{
  "encoder_arch": "wavenet",
  "model": "encoder-decoder audio transcriber",
  "dataset": "short read English sentences (LibriTTS-R)",
  "train_examples": 26041,
  "gain_aug_db": 6,
  "time_shift_ms": 100,
  "n_mels": 40,
  "hop_length": 160,
  "input": "log_mel",
  "spec_augment": true,
  "win_length": 400,
  "tokenizer": "char",
  "vocab_size": 32,
  "encoder_norm": "groupnorm",
  "encoder_weight_standardization": false,
  "encoder_depths": [16],
  "encoder_kernel_size": 5,
  "encoder_stem": "single",
  "encoder_widths": [192],
  "fusion": "cross_attention",
  "label_smoothing": 0.1,
  "decoder_width": 320,
  "decoder_layers": 12,
  "decoder_norm": "layernorm",
  "decoder_norm_position": "post",
  "decoder_activation": "gelu",
  "decoder_mlp_ratio": 4,
  "decoder_head_dim": 48,
  "decoder_fused_qkv": true,
  "decoder_bias": "all",
  "decoder_qk_norm": false,
  "decoder_parallel_block": false,
  "decoder_inner_norm": false,
  "decoder_drop_path": 0.05,
  "decoder_positions": "learned",
  "decoder_cross_attention_every": 1,
  "decoder_tie_embeddings": false,
  "init": "torch_default",
  "residual_init": "none",
  "optimizer": "adam_atan2",
  "lr": 0.0011,
  "beta1": 0.8,
  "beta2": 0.99,
  "grad_clip": 5.0,
  "steps": 7100,
  "batch_size": 64,
  "epochs": 17.4,
  "lr_schedule": "cosine_restarts",
  "final_lr_fraction": 0,
  "warmup_steps": 210,
  "weight_decay": 0.2
}
Rows from block 3 of the text decoder of a small encoder-decoder audio transcriber, named by matrix and row number. Rows with one number belong to one neuron. Each number is 500 + 25 x the weight over its row's rms, rounded and kept within 0 to 999. All counts start at 0. Numbers have three digits each. After the name is the row's rms in percent of the matrix's.
After each neuron's rows are labels from the 100 texts, of 14976, where the neuron reaches its highest value: "tokens" is the input token at the peak. Only what is clearly more common there than usual is listed. The data: short read English sentences (LibriTTS-R). In brackets: how many of the 100.
# fc1: MLP up (decoder.blocks.3.mlp.fc1.weight, 1280x320), inputs 160-319
# fc2: MLP down (decoder.blocks.3.mlp.fc2.weight, 320x1280, transposed), outputs 160-319

fc1.485 104:520475497535511560555483468490455499508499492499490500466521537543489477549528504454466478487527516543486513527502499475479512466475489533485534495490420478480485492502501465453469470520497471534495496552465521467488537484473539500468538495484524517533513552484497464466546482491489464500492517508471512508497477521498462501489494499501527450467457444528496524505499519496539480515525496507504496499493555503530510487525522530489553496507494550493492501459508549495492481533492505
fc2.485 096:483494458473491489529499493475482487515493495478548494507501522532508486488523515501553487502489517511482507509517510469533488464508515451510509521470477515512504465528428525473500516475524485442520468504484479529493569482525472514468505543465526440506486508460533489487527490495498538515504473460511520481506473496476497453509545506502517540502496486514485534460532511522499445535478516513503491493536487536487455541482502453527480500472567491487510487501499515492457483507472494
tokens: "d" (69); "v" (13); "p" (7)

fc1.162 093:497488506533486533503499506493456498581508476482469500496509535534490448469512500512487506499475485545485507501446498547481506494499449516512501493453506473504513506523477500489500458546472540514527503509461514490485481516458522457459504489491514523503486520474547501497516499530464512535514477540507488496521519442541492491498469477526508483497515472542459501545515502491511504480514484479524443482531478508518472541497503483526531461510535502491488473454489519511495497482510514
fc2.162 094:457527478496532513489510494529510538481466447468481510495546479523502526518467500506494467501501479460526462525489524519478485515528493504488516489523491464490519504481526538446543474550494470481509503503497482491497537494511500511538499491524545497500468451529466532487474528446504483515536481486499468500460525482466491477493511512502530513523505520557487512528465498535537491448508485506499431471480488514487523476483492498492454525460470447464511465546501522514528497504517523
tokens: "g" (100)

fc1.169 104:513511492510498523536474511473494522488479543511509497489508449551498507535544525507514494524451513533516528473516489497483489504563491522496494488499493488478527512477468458476485529520523507539501485499486482535503481438514529491475486502512573491512487566504475517468522512518481477496516492478462485468492516458515467511433484502501484514540487513459483485503520463513528464497535463509523463500478495501499502540538483490535490495497495516478485474502477506498510543488495461
fc2.169 111:486474496494505514478464500489537535545491466547482537507498507517528497503480476487451496506518510567535491456527528482511514514470485493469457508459535462504501511526548459536522564505485496514497506483513488511494476555512495507511486518469506481487496525515522516504500528494536521479475491436526511525517530530493505473475535500510430531527474519450506513502488478512464531473462519540495534517518503486500498486508492460534511483486556503543439487456497478458506506471509499
tokens: " " (100)

fc1.423 100:494518501515490537511483508480474414522514473501475479504474520514490487506464508482517492532475470526504513515494521498474523516531504471509490494428461462551491501525505498488539494510528484534504523500492531502488485566466520488539490464507514492501502534519503480506505476488420472501519489489538490519507471508491458527459435479532548458471480472526464523502529494527498514488483471480543504484495513486507509503480484465520488506489536510512487496457505527472526485490467484
fc2.423 102:512471468541464502489496497492499517505455486474462457515516480500483516497465529526512550467471494559484482527466497532518492465507479498502519466515517468488517493497515507481463508506485525478549495461471488546462529511455531543455509492492500508530522505515470496503523478511480487440494507467491499513462509477467575474520483520506508486513481510549507482428475491526486511517541523512490550483521498546540500513511495526498487528490487467450533506490489476448497469488478501
tokens: "d" (22); "k" (19); "<end>" (14); "c" (11)

fc1.62 104:450442549525480497523501490507508510548532477501468511486480533539480468496476468454529494542464470559496497516471504523481489510475477525509520457489473466515488498493507518499484449512490487521520520471528545517508445533506461496516515473497499519557471474534518486501509474504495491514481480522464460516568489485517508522500484478494509516466486524528454469514516481504517503511516487480516439469550540515499511489450493474519494503507540517519543486477454495506516479497508471
fc2.62 103:474483477543470489546497535524511536491486504496513513523525495495464536505509510533507484502515489508491491535489519493528512449460525502520477509501483482444514491528471538462520482504468528490562507477436524487506512476506491493487521473500490511529494441540528540489562465483477475499510522530470482522480463478544501510515477480482535515520455503525475513506502504499504527482516503490502465469499514496442495532485515531487514524528477504509511493489520491530528439443482500
tokens: "g" (33); "u" (18); "c" (16); "l" (12)

fc1.587 096:552503509508466511458477524502494538519529504486497487471494517519464482501512499532506531497514485536524485499486452490446487498467512528529493495492503499511478484538496514496488465562485532498553517516490518518495454503510488493511497493495509499468514566536492494448517468501514518497524527489486476524558485462498527506514468476499504469501518470528503483556498458468488542524490449494530482487501534510514523515464549540498543451521502545478526491473506471539485485474534538
fc2.587 107:479483511490489489463505527512507529482529485497490498517486502486463525476494491512528506516504532479505506426532483475468505495470493548519497525521497509503501513535504494493505483527461484543563473510473504525475516482507480522525464496525478494478480484504468488490473491530526499475514500467503519507541504477544505489493498464491481470498510483534499489539499464531501488507502490467561491500488511499465487478496544521532531489523480497508537479479518477532461496426519485
tokens: "g" (100)

fc1.374 101:524492510474503516514512497469447504532505531467490530524508482513492450501515496521533519487494480534486496504457479519489474450480496491490504504472484524473481532521516451485518517495480479483466545505482475480531515509478501498450557480485473547530493502481481480474510506464454466558508522542499505498489504439522474504533499473502531474475543510489470516512484516478499488495528501494510470497523489538534508530505521553553503487513521524482524506494498527495505493492517483
fc2.374 102:516501523477458463486522473539507500520512533544530498523475487498505498514485486490506503504560517507511504527473465472481471512452503501467474474497511511497518533479519482467483529483479442519494549476508480492520507506511538478536525530500512517491512518496502499493515495461496509547482554527503463461435510493499451503529514483486508501496493479535485499477504500517486471544448491513483533496492497504478483492479524511521501487473539533526499544519529510483466509489477544
tokens: "l" (58); "r" (38)

fc1.631 112:495448515482504515502512522489482489481474498461487448471524496473528465536465484495485489519528473512496477497507485475507466485481530484536490446494521511488503516433482504522504473484465551520474501491486501529494493473504482536457522492517525485480474522493518533516485513549499508537527474489495515477489491470476477517530513457516506524535524493466472533530481521483512530491541514492507462534487545483523491522471505496479492484497488506461488467528535527505526539494489518
fc2.631 126:482503485550477436483504494469508513447438516509449480509513516472500463492458472482494507482496506502510511471524500529474505492471452526501475504495510463509524489528524490534523524530495518508505494475511498478476482498595490495546504512557487510502511531476540539521452512479560494508478505490489516493482509503487494554504539493498534525523513509465497514560505484553477533536513535542526496528489530490472457534516460479493492481496515477530491469492514485499526458511489430
tokens: "e" (41); "u" (21); "r" (9)

fc1.181 099:519477494526482451485524508531500511526480454453466493460482537486523531445463457493491506538471516516479519506496511472546540469562490505484514514485510508520516498492478461518474515520497539505489475508475505505505533470519529515487498476466530490487492533491497534484484496517483503531527449494504510460495544509529513496464479470510446510510547567490508480519515469520499504485532522456525467519480482521544495501486526485495492507514473476453510453492494472485514543483513478
fc2.181 100:484504490507504470478518522446527499466517491523521487521511506455524507510508527508490499487485474519515530529480482463488527530505514509492470526492508506498479483493488470538510540490467473450541493507505579494520496518532503492534497463508481507478522521490537497466499492509518487501466511490519525507495475502541546491546522490506500490497493537509502512531491498545491507503454485513444496476518478542485454510483462502497467488458479542536439491482489494468530487472501498
tokens: " " (95)

fc1.755 092:528517500537530493511492503524482505494538473499486478466431519477472511516479473504544481520485444501461454483478479532490536484476533492486533505489458487502473531551475492497506473518463486557502527496510551526464484514481541504462522487453541521506503507484468504499461534536497469526521504518470524489510542461512530502478514471502540479497474489510496547543508511485519507470496480503504465492534477550511462537523515502466535527473493510472496471492511490483517522486508504
fc2.755 082:506500536487504468529511494536513510510488516510506515500538492449517507498517477468483480478513512495552460454514488517464492504462469506519493521511510501480525521499524474531479526475509515503546480479516511550549494523522496495479540458529482481501493500522530476498499489474578500467490497430528498494455516535489498498524536504489468505485489516505557481500475504505529529559482473496456502497475481455471488471506486507502474549497499465546493470480508492505480453532496487
tokens: "l" (37); "s" (31); "r" (18)

fc1.360 098:503511497499463521533482512515469524496489542501496488468506483499538517483460488476466541520475434515492502511468489473523518487528512496523459457463513491501531501501486493526525481505511580477490493499475516477540491469481508490521503453500499546468497470487530508501563482483447513543539527499503484481539495481547523474499469496525517505501515509538462505514514467511502475476524452487523483484507515514548524524457482463502518507503539526477492468504495538480524508495500508
fc2.360 094:508483504528471522538437490531491512498500483496469453533528531501496514521486499500497501503478530552523531514508494528476531520497494502492490491543498475497485487491518494477497466542460507500486545554491515525521507498465527510532484503446486527468458505524497471494502487527492482518527500507492486500484488461485503489522492492487475478514464477482451479485459469472491491447495468489582474470491540526508490530500511480490523519476526511466522489496467503514527496502499549
tokens: "c" (48); "<end>" (15); "i" (14)

fc1.177 105:464490496478449559490541471499524489482528551488475505486501514470531500487486529440549511544467460538460508513447486491464512514514508482525518478507488499475507488471486505440501459521482491497534519481478518528516486494482474466479494506491522488516490508522541506474526462479493507524522512470512448520512443504502563513493493499504521486491541490520524491509562518474498450484507427493508498509544545535539474506448458517514525487513509507498544532491465481502528472486463515
fc2.177 103:538510495472474524495513495523489531478551480486499522521548523467503555488502495532503515511485461553532513573533507504508500515506497537497510531519504500525495481489478471466520503456509480504485533505528508510513512509523483529511506463493507482505517521502511501468510507478536483482498454510512501508462486502494472482460493504517483498463501503457522550479498498460514450504502453453512538500495465497511528470496473460546490496466502471473519480488484502490525499498487574
tokens: "c" (98)

fc1.331 098:511516501510497486545505478507464501505476512496470482446495473564483511550510562526478497495488487501480459541493480513509462503514528491515513472485541522522489513495521491473534507539494506480443513532513460482514451504505506502521523499561481515502495502438481504564490486525464500499515520520490502471536535492495464487515486497499484484538526535468482493490528496550516507450497501515494495467557517520490487525496505491515511495498482541500511488521521532510497522506479475
fc2.331 112:501467491508506456536512471510469498490438450494494503488513502475474460509500533526569460438516496491508528501529547526498491456516496527491538530483528488486458488546530491475521502507451483486509492500524491502557558513507498491469533558506516467463503529495471489503494516499536496466481507530531493480504524512503505474514500480523548470503517494476512513508516471535504483486474512505497436517521468520483482506549496516513482522512488526483511476491529521533492521513515477
tokens: "s" (77); "n" (23)

fc1.412 093:532514521555487500459516497541467485550497508493499448489472500501494496498448492508510522514464467546484497505484510483500484479519472508565518467498501488544514458497489491503509469521508509534491512516484510491491463531508479510559495502470503539511530530508477528464504512503485472498530501504508510510592471510506535547452433486517499536473522522562522481491528484520502483479471473458519468478483523515501515529490457504544486503527474481512542456481496495519496544473493484
fc2.412 101:444462516475526487471486533470522476536510507537528505457507481501489523482455521518464515523506534502506505508481500486529505547496518552520500539524514476507462514460500532552493463481527484512436491487498477473495566477521556498504480511531498476475501523462502552525501543535518511496489479488516504516465508547468510524516538521495511506531514477514527483511507508504533507489531503475475516501479485492492523470508513492489523522495520510486491496459531518509485490492488506
tokens: "g" (39); "d" (27)

fc1.195 095:466503524519479522485499490514477526484476541483474461532520521474512461509502531474498482491512502489502508485497424511496497450492505508503482489556529495485527498494475506480486474501493512510504509523471504466518448523509444509493538515516523530528517542453530532537541531490463466545500547493503482497519478468505472514539428514514540532472515457531547501470547508501482524507517450463558436496506511518479526556480514533514467468515488558456499504495492503516494556528482513
fc2.195 106:533507489472523510482495506510475500499499497551519476493474516522507526485513495474495536490476473468525513462516466506469477516520515549509497506541471486533485500553466493474452499475500486506487511506525481462517509509490508499487498526494515465497537477524521477524488561476514505455496525500519493502475500484501535526508473484506538523452559487517512506455500512459503506541498491518513507512495521514516513516546519484509511494526457525468475520509527499527488484518534504
tokens: "e" (89)

fc1.149 099:528532481518513574511482483466484494527464562484509523487474512534488484520523525453515498498523471498508503513491523512478480501570487504539454473479492492502494560468500487449535450470492512503461468499507518491537500484484498491518503434527513489488500508481490476496500481465473519520576522536474486487521471474528485474509488510527519479461490503484463482521578543470538530480511479503495496520494505498493525509532473524473539462529493522541513476512500510513483494457501498
fc2.149 102:441497549435526495478512462508497501464518523526492557520520528500524486505485441545517467518485476477451506499440520495516509528461496536471505496524503502511511507505498518488529456513482518462502496493515505504486494487519508490518483514501487501467485512522487489449484501447476454536515487530513506474490466514529466507503530516502506434468549487519487498511496521503520503496499499478515491464524441463443493504485491501471540513500509483515519475469502513513487477547486530
tokens: "s" (83); "u" (14)

fc1.416 110:520507508513510510465462476506493516530516545466488500509435531518527501494474519486494478519485484531489504542496490520489475495525468448549478446507525491486488519443519523530502485478505535479485477537505500524513479507476532483527533449480507555496490485516485541474519511546439514491510467530503436505566475510494491538508472487520475481512544534483494477490532510482495472498500469483503507497493508505535522527468509507510502496493509518501518503527493497502495499474494509
fc2.416 116:470503432485480467454532535514503502513557518501489474489554498489451523479548505502496549488514514498510490483524500502450455500483472484483511519483499503526513504464532523525504465505488523482504518479486475479481482481536477510482517527542533517515508500516499508486529522501482506465483488513514535535470540503504524497516532487495476541527533482490471507488497519486483507502514575465468520530489476456488472494477512506529489540486471468540539499537503533477479488460489472
tokens: "e" (62); "a" (38)

fc1.725 107:503462548517478525481501508477495468501459502509481521480474498521498468503504549514477466480476474530513488480490484478513506535485489508480464522445486514494521485468487515511480502489496534482527499484501520456504545510512529517479496526505511515533461501483540486530477506511450469557499512528513481503482502525504493449485460524519544482492478485513502495524507536527522485472502470463540495451520493467495545509479506478503487524491563521491439496452505537487497528490462496
fc2.725 109:480456459515478500556520507515499519499488523505515532482490537484533545539542503520440511494530515490535499487517467466474539520487491532477481506502532534515503515516509528466483525512489531508532513479482502472455503497518487469469483487510460482492504527467533527523474518471488446516488478518509473564471492505504506522497533465500540467544489530520472490534479498512469524447522528510517495475492484509484450468494524509497461513472502475527482476489497521512487489493490483
tokens: "c" (26); "a" (22); "i" (13); "m" (12)

fc1.129 098:513495520528475511494509488510493481517489459517510470532519518512535478498505516537525550496459501518492469492477494511536499495495438514466478479530445523486524504477532490470448526555486488479482502513465471468496543470491525437528502502526531486497501504508531504506522498450510513479479512494467521497493480524535482453506509530508449473497490463488502466482470467506495516548507534472515505520516517499528494524510446565529505501528510502498480500515464492509512505488492506
fc2.129 105:482533471521511453461535510476493413473483495574491534489473536496477486469507537490513474510500500464537474493517484532492484519478478511463498492477469489515509532482518523507514497528489491552498473513544503479527536485556512484546504516559542505470490493493512492514499538483510503465490509483511507528451461506478477465499529549481522519486486538504522504515513495497494522526478485500464496522535480469519509486501485518527467490504514519514491499497476509504506487502489482
tokens: "e" (79); "l" (20)

fc1.108 099:492559494541490461486492516565487464489510502458459438516514473507477487513485519483507509514492482521461550501459488517465495487519466502481480500521462498483513487497511488461492505528500476512535492486463504507470472471520470510539498494531547490444523500453476545520509519502492531508522471483500486495509541541492501526462492487487482498542497527524435528461541482498510501514556466478489487490526504561523498565481454514499506519510489493486526466471513484508521503492510432
fc2.108 105:461500497453521487503518533489509467515490540518504506498544545474474501499495482493527472493474510503449515500495491474476516500478490508505494516480452514487485459511474516454484516496486476499487522529508502504552501538485458484497505484504481498448497504507485478474496470507535546546495511492522493503469492543520485504503511512507516461486452492496438505517486553494482454523448518505466495516487525476504546485487506483479535509471490501523461509469518495488519475530541506
tokens: "s" (56); "d" (22)

fc1.433 091:536479508497478476507486489546526471487499521493471499574460466491505504522511497503490499547541528490512489514456500501515484495505439495474453429507561544461490484432494499500495487491492500484504560503525524514512495531501498512509523513529494526468506528538498513498499486497513528519496506507499474450537529521487444523496497513504468485539552509512539469513440512511510534486503498490522512514498522483512497487455473523534487467471502489517511542510494494513505500488531509
fc2.433 109:505522475494491497458462514499518504477528505514523472544496460461487496531553487509480521541556501466493503472479485447496464518503477499503492449490527542502491507464506505490491503479528514491496526489525538490530443524530487505505482515502500547501526492498530522482507493507487498474473517494497493482550495491465481543502464511481437487500503495498563535512474498539508569505502495512481513508495515455494488495463494496507488444507517527523507558521525498512496484503543478
tokens: "e" (100)

fc1.626 103:501507533552530502512457512539495461509482518455456476508499520502523548517502463517459485528489483488488507528466512501517522467476478545496492486529461530456512491449487471484516534513444492516473504533505508493472535512426518496530510467508494491505507487531497537478517493514495503487510513492475485498497533534512501524494474504500468439537503533519492512521489447520513520504502456513497482458500501492523506544515459571472481538538475502517475477459492532519532458518492518
fc2.626 110:479508517494517439502487514540501489511487496509470507491494510495491512524533477492499533503491510477494524532521518556476540504504489531480548506513512523510482509497483510458513503510490456554492500456499500481528539518507483484521495539505531526510504493510491530515449485462535522493465484479532518508444539498522518474459528498494512510505527479514505446518485475528504476520486510505444499504516480479483510476503526514498509505483486493510515509469482463485501540543491520
tokens: "d" (100)

fc1.172 104:541516502482495580497494506491460481480495518484491454474481500505467509498432544509509527532491494537528468518460505486453504485505485487482477488509519487511506488491547473498494471540480518477519472505451517498490509483481546483520489507482536549513532491490487509516520525501452474544529485477472492507497475469504468519473490485527488494496526489486492472517512499487498500453548485471510472497528508492497539516497460493500518472559506497489508485493481485532516502509470491
fc2.172 095:513513507529448493512491519465459516499479542477480517534533482520483477513490509511463532519484515516502519524470477495509493500461500481571510523490518505494520486455463521516480488512468534491477474524505467511534536479538511498472557483485465512488490502486533473493554457494504522474503488500484495495532482498487525501533479515494567525515537477523505509566508524471495494509537473530479482500451509504519504497507516544479556508522542470488494499514521489507505426481497497
tokens: "c" (100)

fc1.632 094:544542507498523515561471493490467477514468505477482508517454483514549455513495500471525481474468488492462491515484526515487462480507505499516465475469464476482506519508522426448521481526483480467478509488507504514533538492485525452477514472482467517514467490444471496485513514527476534526500523497522475538508471457530507459493464479494499503535506484516438476557535481481444449523525442507522480501541505538511541507519503537489528509496527521517502523481511515526511500534535504
fc2.632 094:505543475504473508458494518472506511460494477537562493522490465475488507496545502514558513482493543485504508520471566550554495552517503501469505517536531506494522498492507514503503494485508424517489492463517509560523524491549557470535495475530512496477551474476468496526484499484536522516492532490502484476464472503493503539498525535446478511517517511522482482454500479489502506509495519514490481526498454490536477504521534466532494508498500493504461466492525498514472509520521512
tokens: "s" (60); "a" (31)

fc1.442 097:509497532534517490537514524521528527506515514512472488463492521531480498494487529487490511479499499461543513533512490532527536491497482473509484470522522509527502542489509514497496508494424518483496518482535493493487482460475499470511535493461491506478498526466454515484525496526482505474523526478487499528534471514472431490481474528485516527505468482547460512519503533470474498511511523472537465483524538500542483504478516514487460472509505535445497514508453511546489483552516523
fc2.442 111:490526521504528511544504522478459500458483483525522470525508497556497510516452512508493505487494459497518494445494538485495485559489486496466496450493529503514531494491534551500528510496501476487501491470509492450486483486513525447542472518483502526479535466541468514492494482505443518473487506533548474522506493498468490501450501509504482499505486564481485498521484544494509487538512490545520531484532493492480459534505491468509482544512530511505521493517491504474510489536498529
tokens: "d" (53); "'" (26)

fc1.714 097:500451506529512509521486448504491514512486549503487495504488451532518496492498491510498524534515493494520516532504523518507482474529531491524524486518459494479504553494512468506500474568508502517502460544520542548497487489464559532489491509509498505457478547527520516486521507529462477470554501530471465485472503501527473549423474476500516507537435482492479487511473479499522541483512480483529475486513481500519521495499485508499502489491451472517505519421491473526507505488526468
fc2.714 091:494482535454492469507541489555526490484518551480503512481451525461504455490521485482509472561503534507536497510508444467497510501507534514518476466486477486482526501470477488498452457501526502489517500491535485529514502498507509508467526469524485500481491523487466517529491504498527438496508527488538507437491489511512499517518485485485488504501481516449472565509498507508508522502510511493529504528485524521516505500477493501526473510508500478474522519510522523478483477475517489
tokens: "s" (56); "g" (41)

fc1.410 107:490516530509495535546477518532500471502505512474477495511493497496501506483505508452530515527484480492485499503464505524493497465504506487497447495458494487460534541492508501465524482498459501515480510488466481463494509529411456487421508496477492489489472499538495486519529468497451532535532522536529466493486508512518490458488481479509478485493503502502502543516499534482438455513515441503517509490514492517545504506485455536502537494499500474496552495496521522489544461466492498
fc2.410 097:531514474510449501518488507491493476500514484490519481506477499490503504476491453505516479483515488535505524470509505497506477474510507476563521517480506498481474482450464507486469530491439478465488574473553500558490505497492528522487481523505514487498481495501514480470492519514507564557514495500489525466488515515466504502483508493510490494519517478507520530496517515462477524481484542543521513546523499482525483487515512492505488539517558470486477491539504518523501534467476519
tokens: "l" (87)

fc1.505 099:542474531527473520557463505532471490513486472463503486487515492509537491488476506483522488541472518522542479524504478454470476490512478457476490472463517455494445520461493501531462462528506503476517452492496535542516496471496519512533486510479501516497465480488556512500464524493441542539539507495485517498550511466488509501458447553496511521498497480480471457511488510456521509432512541469573465465517492484483496499488484466528501498515499496493491513494498524521503526512486472
fc2.505 091:465499507465554463556512476463479482495533486532514475501471505490524506443497526490555560499513524481503527490522477467468522511504508505470486471520514531518514503491496520470497479496512531510529495512501511507484478503507501506524511502455468511487481518520525491499497498484487465481497516503542470504479475496523452526542507527484555491493497503498511496463472507533467518486475477507496546467509473542488454448512479501507490485481443468501511544511508474502513528509522478
tokens: "c" (45); "v" (40)

fc1.196 089:494479528532494486460506475555509497478469489503499523465477485508471502490502532550473516488478506482549457527525492510514506498487489494476514474495484479518486513509525490516506514538469526512452487511509473479535533518473508428555526480459500502504506508488488484540514487478486479494491501521517482506465477484512448454472490489526481505501482515465490536486509487520505516516499507449533532486541505507485508515449450502490467500489484517504547538487508488520492506487506497
fc2.196 107:436497491516475561509533483485540493477517490536498510503508474518510499477515514491528531468483526476520483505497533495471512462526523514470490503513500452525505470487544558530499509462506470559503504489528449512527467454488493493527514508524528499473504523504507503515529501448483517522503521470534531519486502500502535467497501507506504520517461483491519518496507499495483541502529485535544513478501473507493527496498466537490508527480517539481483469534482496479469488516469477
tokens: "e" (41); "o" (22); "f" (9)

fc1.213 101:468475483528539466517522510526507480508493494524432519498476492506522496526525508488504525545491489531456530525508520529532513494509499516512507449512479534489540517519527462492522516495529464485498500528507588504447500490500537507523513480497514522501522475478479490479507543490459461490526488486475540491531505481481498503468489538504496537514490545478488526490520457516530490491467482457531489501537474523502496493521534513483500499482475491477488498479493484530491545431509493
fc2.213 098:487455542532492467495518478504512492480441512487528561478477449493533501531450511492459491521518517499490491523494485556525483483500507521497494518492520487480499477505480494513538480540490509513454515476485496511542502494512474471496513528517491505443462469529506482488521540500508491487513496547517532502480512491463517456476514501524496523550483503499515527487505515507531499462513488455457483475472489485484467496497492522514482537541499488543484495529514516469517524476488547
tokens: "s" (58); "a" (13); "l" (7); "m" (7)

fc1.652 088:494481499489528501521519492547478455519497513488516493488452460508506458476513552494484476496525529489477500528458554510489500475508497482497514445487492477446526507522527486498496445547491508464477516484486498491518512501506487486518563486526458515516500479527532487506487503485487476517494490513485478501482492517516475512480473486503479479522502482548472484481495482530524517447552476484499490455562520524527514529473536518504484475524492526492527475475484501508498520519471544
fc2.652 098:506472526446528511433502503491485475422518491539487512544483465500545498528531494505488497487434533462523501466478509485488523549484490497482515505493514499508557504536505491527517510491506507490523516535516435455478495497535464509503502522508495502489521505482486484480506505478512449478479478465542497522518504479504490488478484496501511492522523513503501502460505506525545521482486478498516498481512488523493530497492499478499504501445523510506499492523480482499518506499495517
tokens: "c" (94)

fc1.222 108:518508478493462495471491536561450487519508511509461466449510513510501538510463521526467527496478483554504478501498539495506522502501487494474505495503527481522507480490528496486502475531454546497511513525458484509458458524461517481502495505467492507485525532531489511509485460497469504536532513488495454485486502512499470524483486493533471451511534491558499452504520471523505486474538470458547486482538525513494516532498488515476532501525472501437538447475478482515521516500462511
fc2.222 113:510426501438554496500489495472504455508486471514523490498505469464523461509515527498515494499482531506470513493495518510467504526482516466501518488496496446506482483493482488545510468456468527517491487507512472424526520505506508508489518552480494512522521501508516503538488530507537475512507495468516504509521477518468533492576489507518528527554514502506523500490477490521522506514504498519510464455480538495481488532485538495515495482509479498471533506499504511499449514519483521
tokens: "c" (69); "z" (9)

fc1.741 102:513490534490461498488474492530491522503514525443431485494519445538499509504546518511471491506482511486470528518479447503505487501496501517490532499535537532492520532471488474541511494473478530523483518547508480490507436498506490523501579532475485508485496555473468531507519503446474492483510514529510494479543497541517493513501490510506494525512504490483493489502497525513492519472495496504508471457482476510502489555489519493514471483433482547436502475496510537521508513543479488
fc2.741 108:514541500513487545494497502520504513495551499479502454524467511459468529501510495449526525492520500491505505480504470497524493481501506512486472511506508514501496542518445530504455503516549529511463507500489497505493483479534463496489515498490485496478483473509490476514518470496548535515504525454452471480481466500555542522491502510497534532469468482486501494517544518441502506539512478526496466529520520486485459462463518483540537505493471470476510545482503510523535457515516520
tokens: "e" (89); "<end>" (10)

fc1.17 114:509489494535449533567484473487494470502533514493508488504522487505521507544461529504502487500454464549502521492488498489487489480495477489494489451471505500480518479487522499484521535514510512538493494546452499512542508445488518471509529526517533528508503529489537543464525450465493506489478455534439489460508489478456494489499455514513469505509501494460457451511509487528525509493499486504509506469490488490522544523514452479491531489474488515499513473504463514525519535472449455
fc2.17 116:497476504529520495499446505464515505535501487525450538468499525518501527502494499500446508523520483545540532502528522468520503517480484490493529506477512464502510515497550480531507539480480530543472502476486481506517496510507562492520487516477503509527489516510546519496510490502500513513508504512468571450528537488524473530476529460494419500522478490456482495513503447523486529517480510509490489510494485514483534488534487462498525479517494500501481473521550463521497535488497472
tokens: " " (100)

fc1.659 104:477516555485479487537498501505459501514489476454502507524461493504548494527485469477473507514483449523475520532455472499498471520502527490535512446474485463531485466487511463514516469512547467525457513481498545486458475548459523503510493461528532494524486520501513496499515500529460500518520466547481470488517532491540482502504460476511512475507481482499448496476489485543513486529519481492511498520488526574494538495511497500493543518494512530542487506513519484458531519505538466
fc2.659 103:519475472517492483525466483509480497475460525495443539522550527468519511523493507479539488528519491511509542528477485501506510533474501471510508526527554496479485502497490481515504512506505485483445501483528532502518441479491499508501478516539519520531505466491486504523536522509573513486447516540503482465462471545479501524496505484508449495491487513542520502462494479520528508489494498514471503524509506513483451531490447486531477494524496516515505527542513451510516530564481457
tokens: "s" (89); "r" (11)

fc1.685 101:507515499515440505492482471514451487505496509453484481502502473509491456467494512503522477527446480493507525480518510457506512479563505487515509505444538528524496481489494500495463524532475516516507497549492528537514482522500441544515492479458501474496501536531472477473481481490463536510540505450481494474539507491501502542505429467528504504477495477500513530475465496496539553513495479516541505505505539464515476493494512492519527488501437501507508496463497492515505527465527528
fc2.685 105:481453493507497512562497455458482501515480546526484499534483514541498457500445461530489484501531493507514475474504542514474503515552521480527530498486520493514529528448532498482483494500509485515516466474485473534510486482524513500499470502486501501505497505481484516489467490460453467501477466519498505493511520487496491510534535471513512519528479506489482522509499459491479492490535471552475485479493459503493521476538505503503554497525487491471523498486465500505475497504478511
tokens: "g" (84)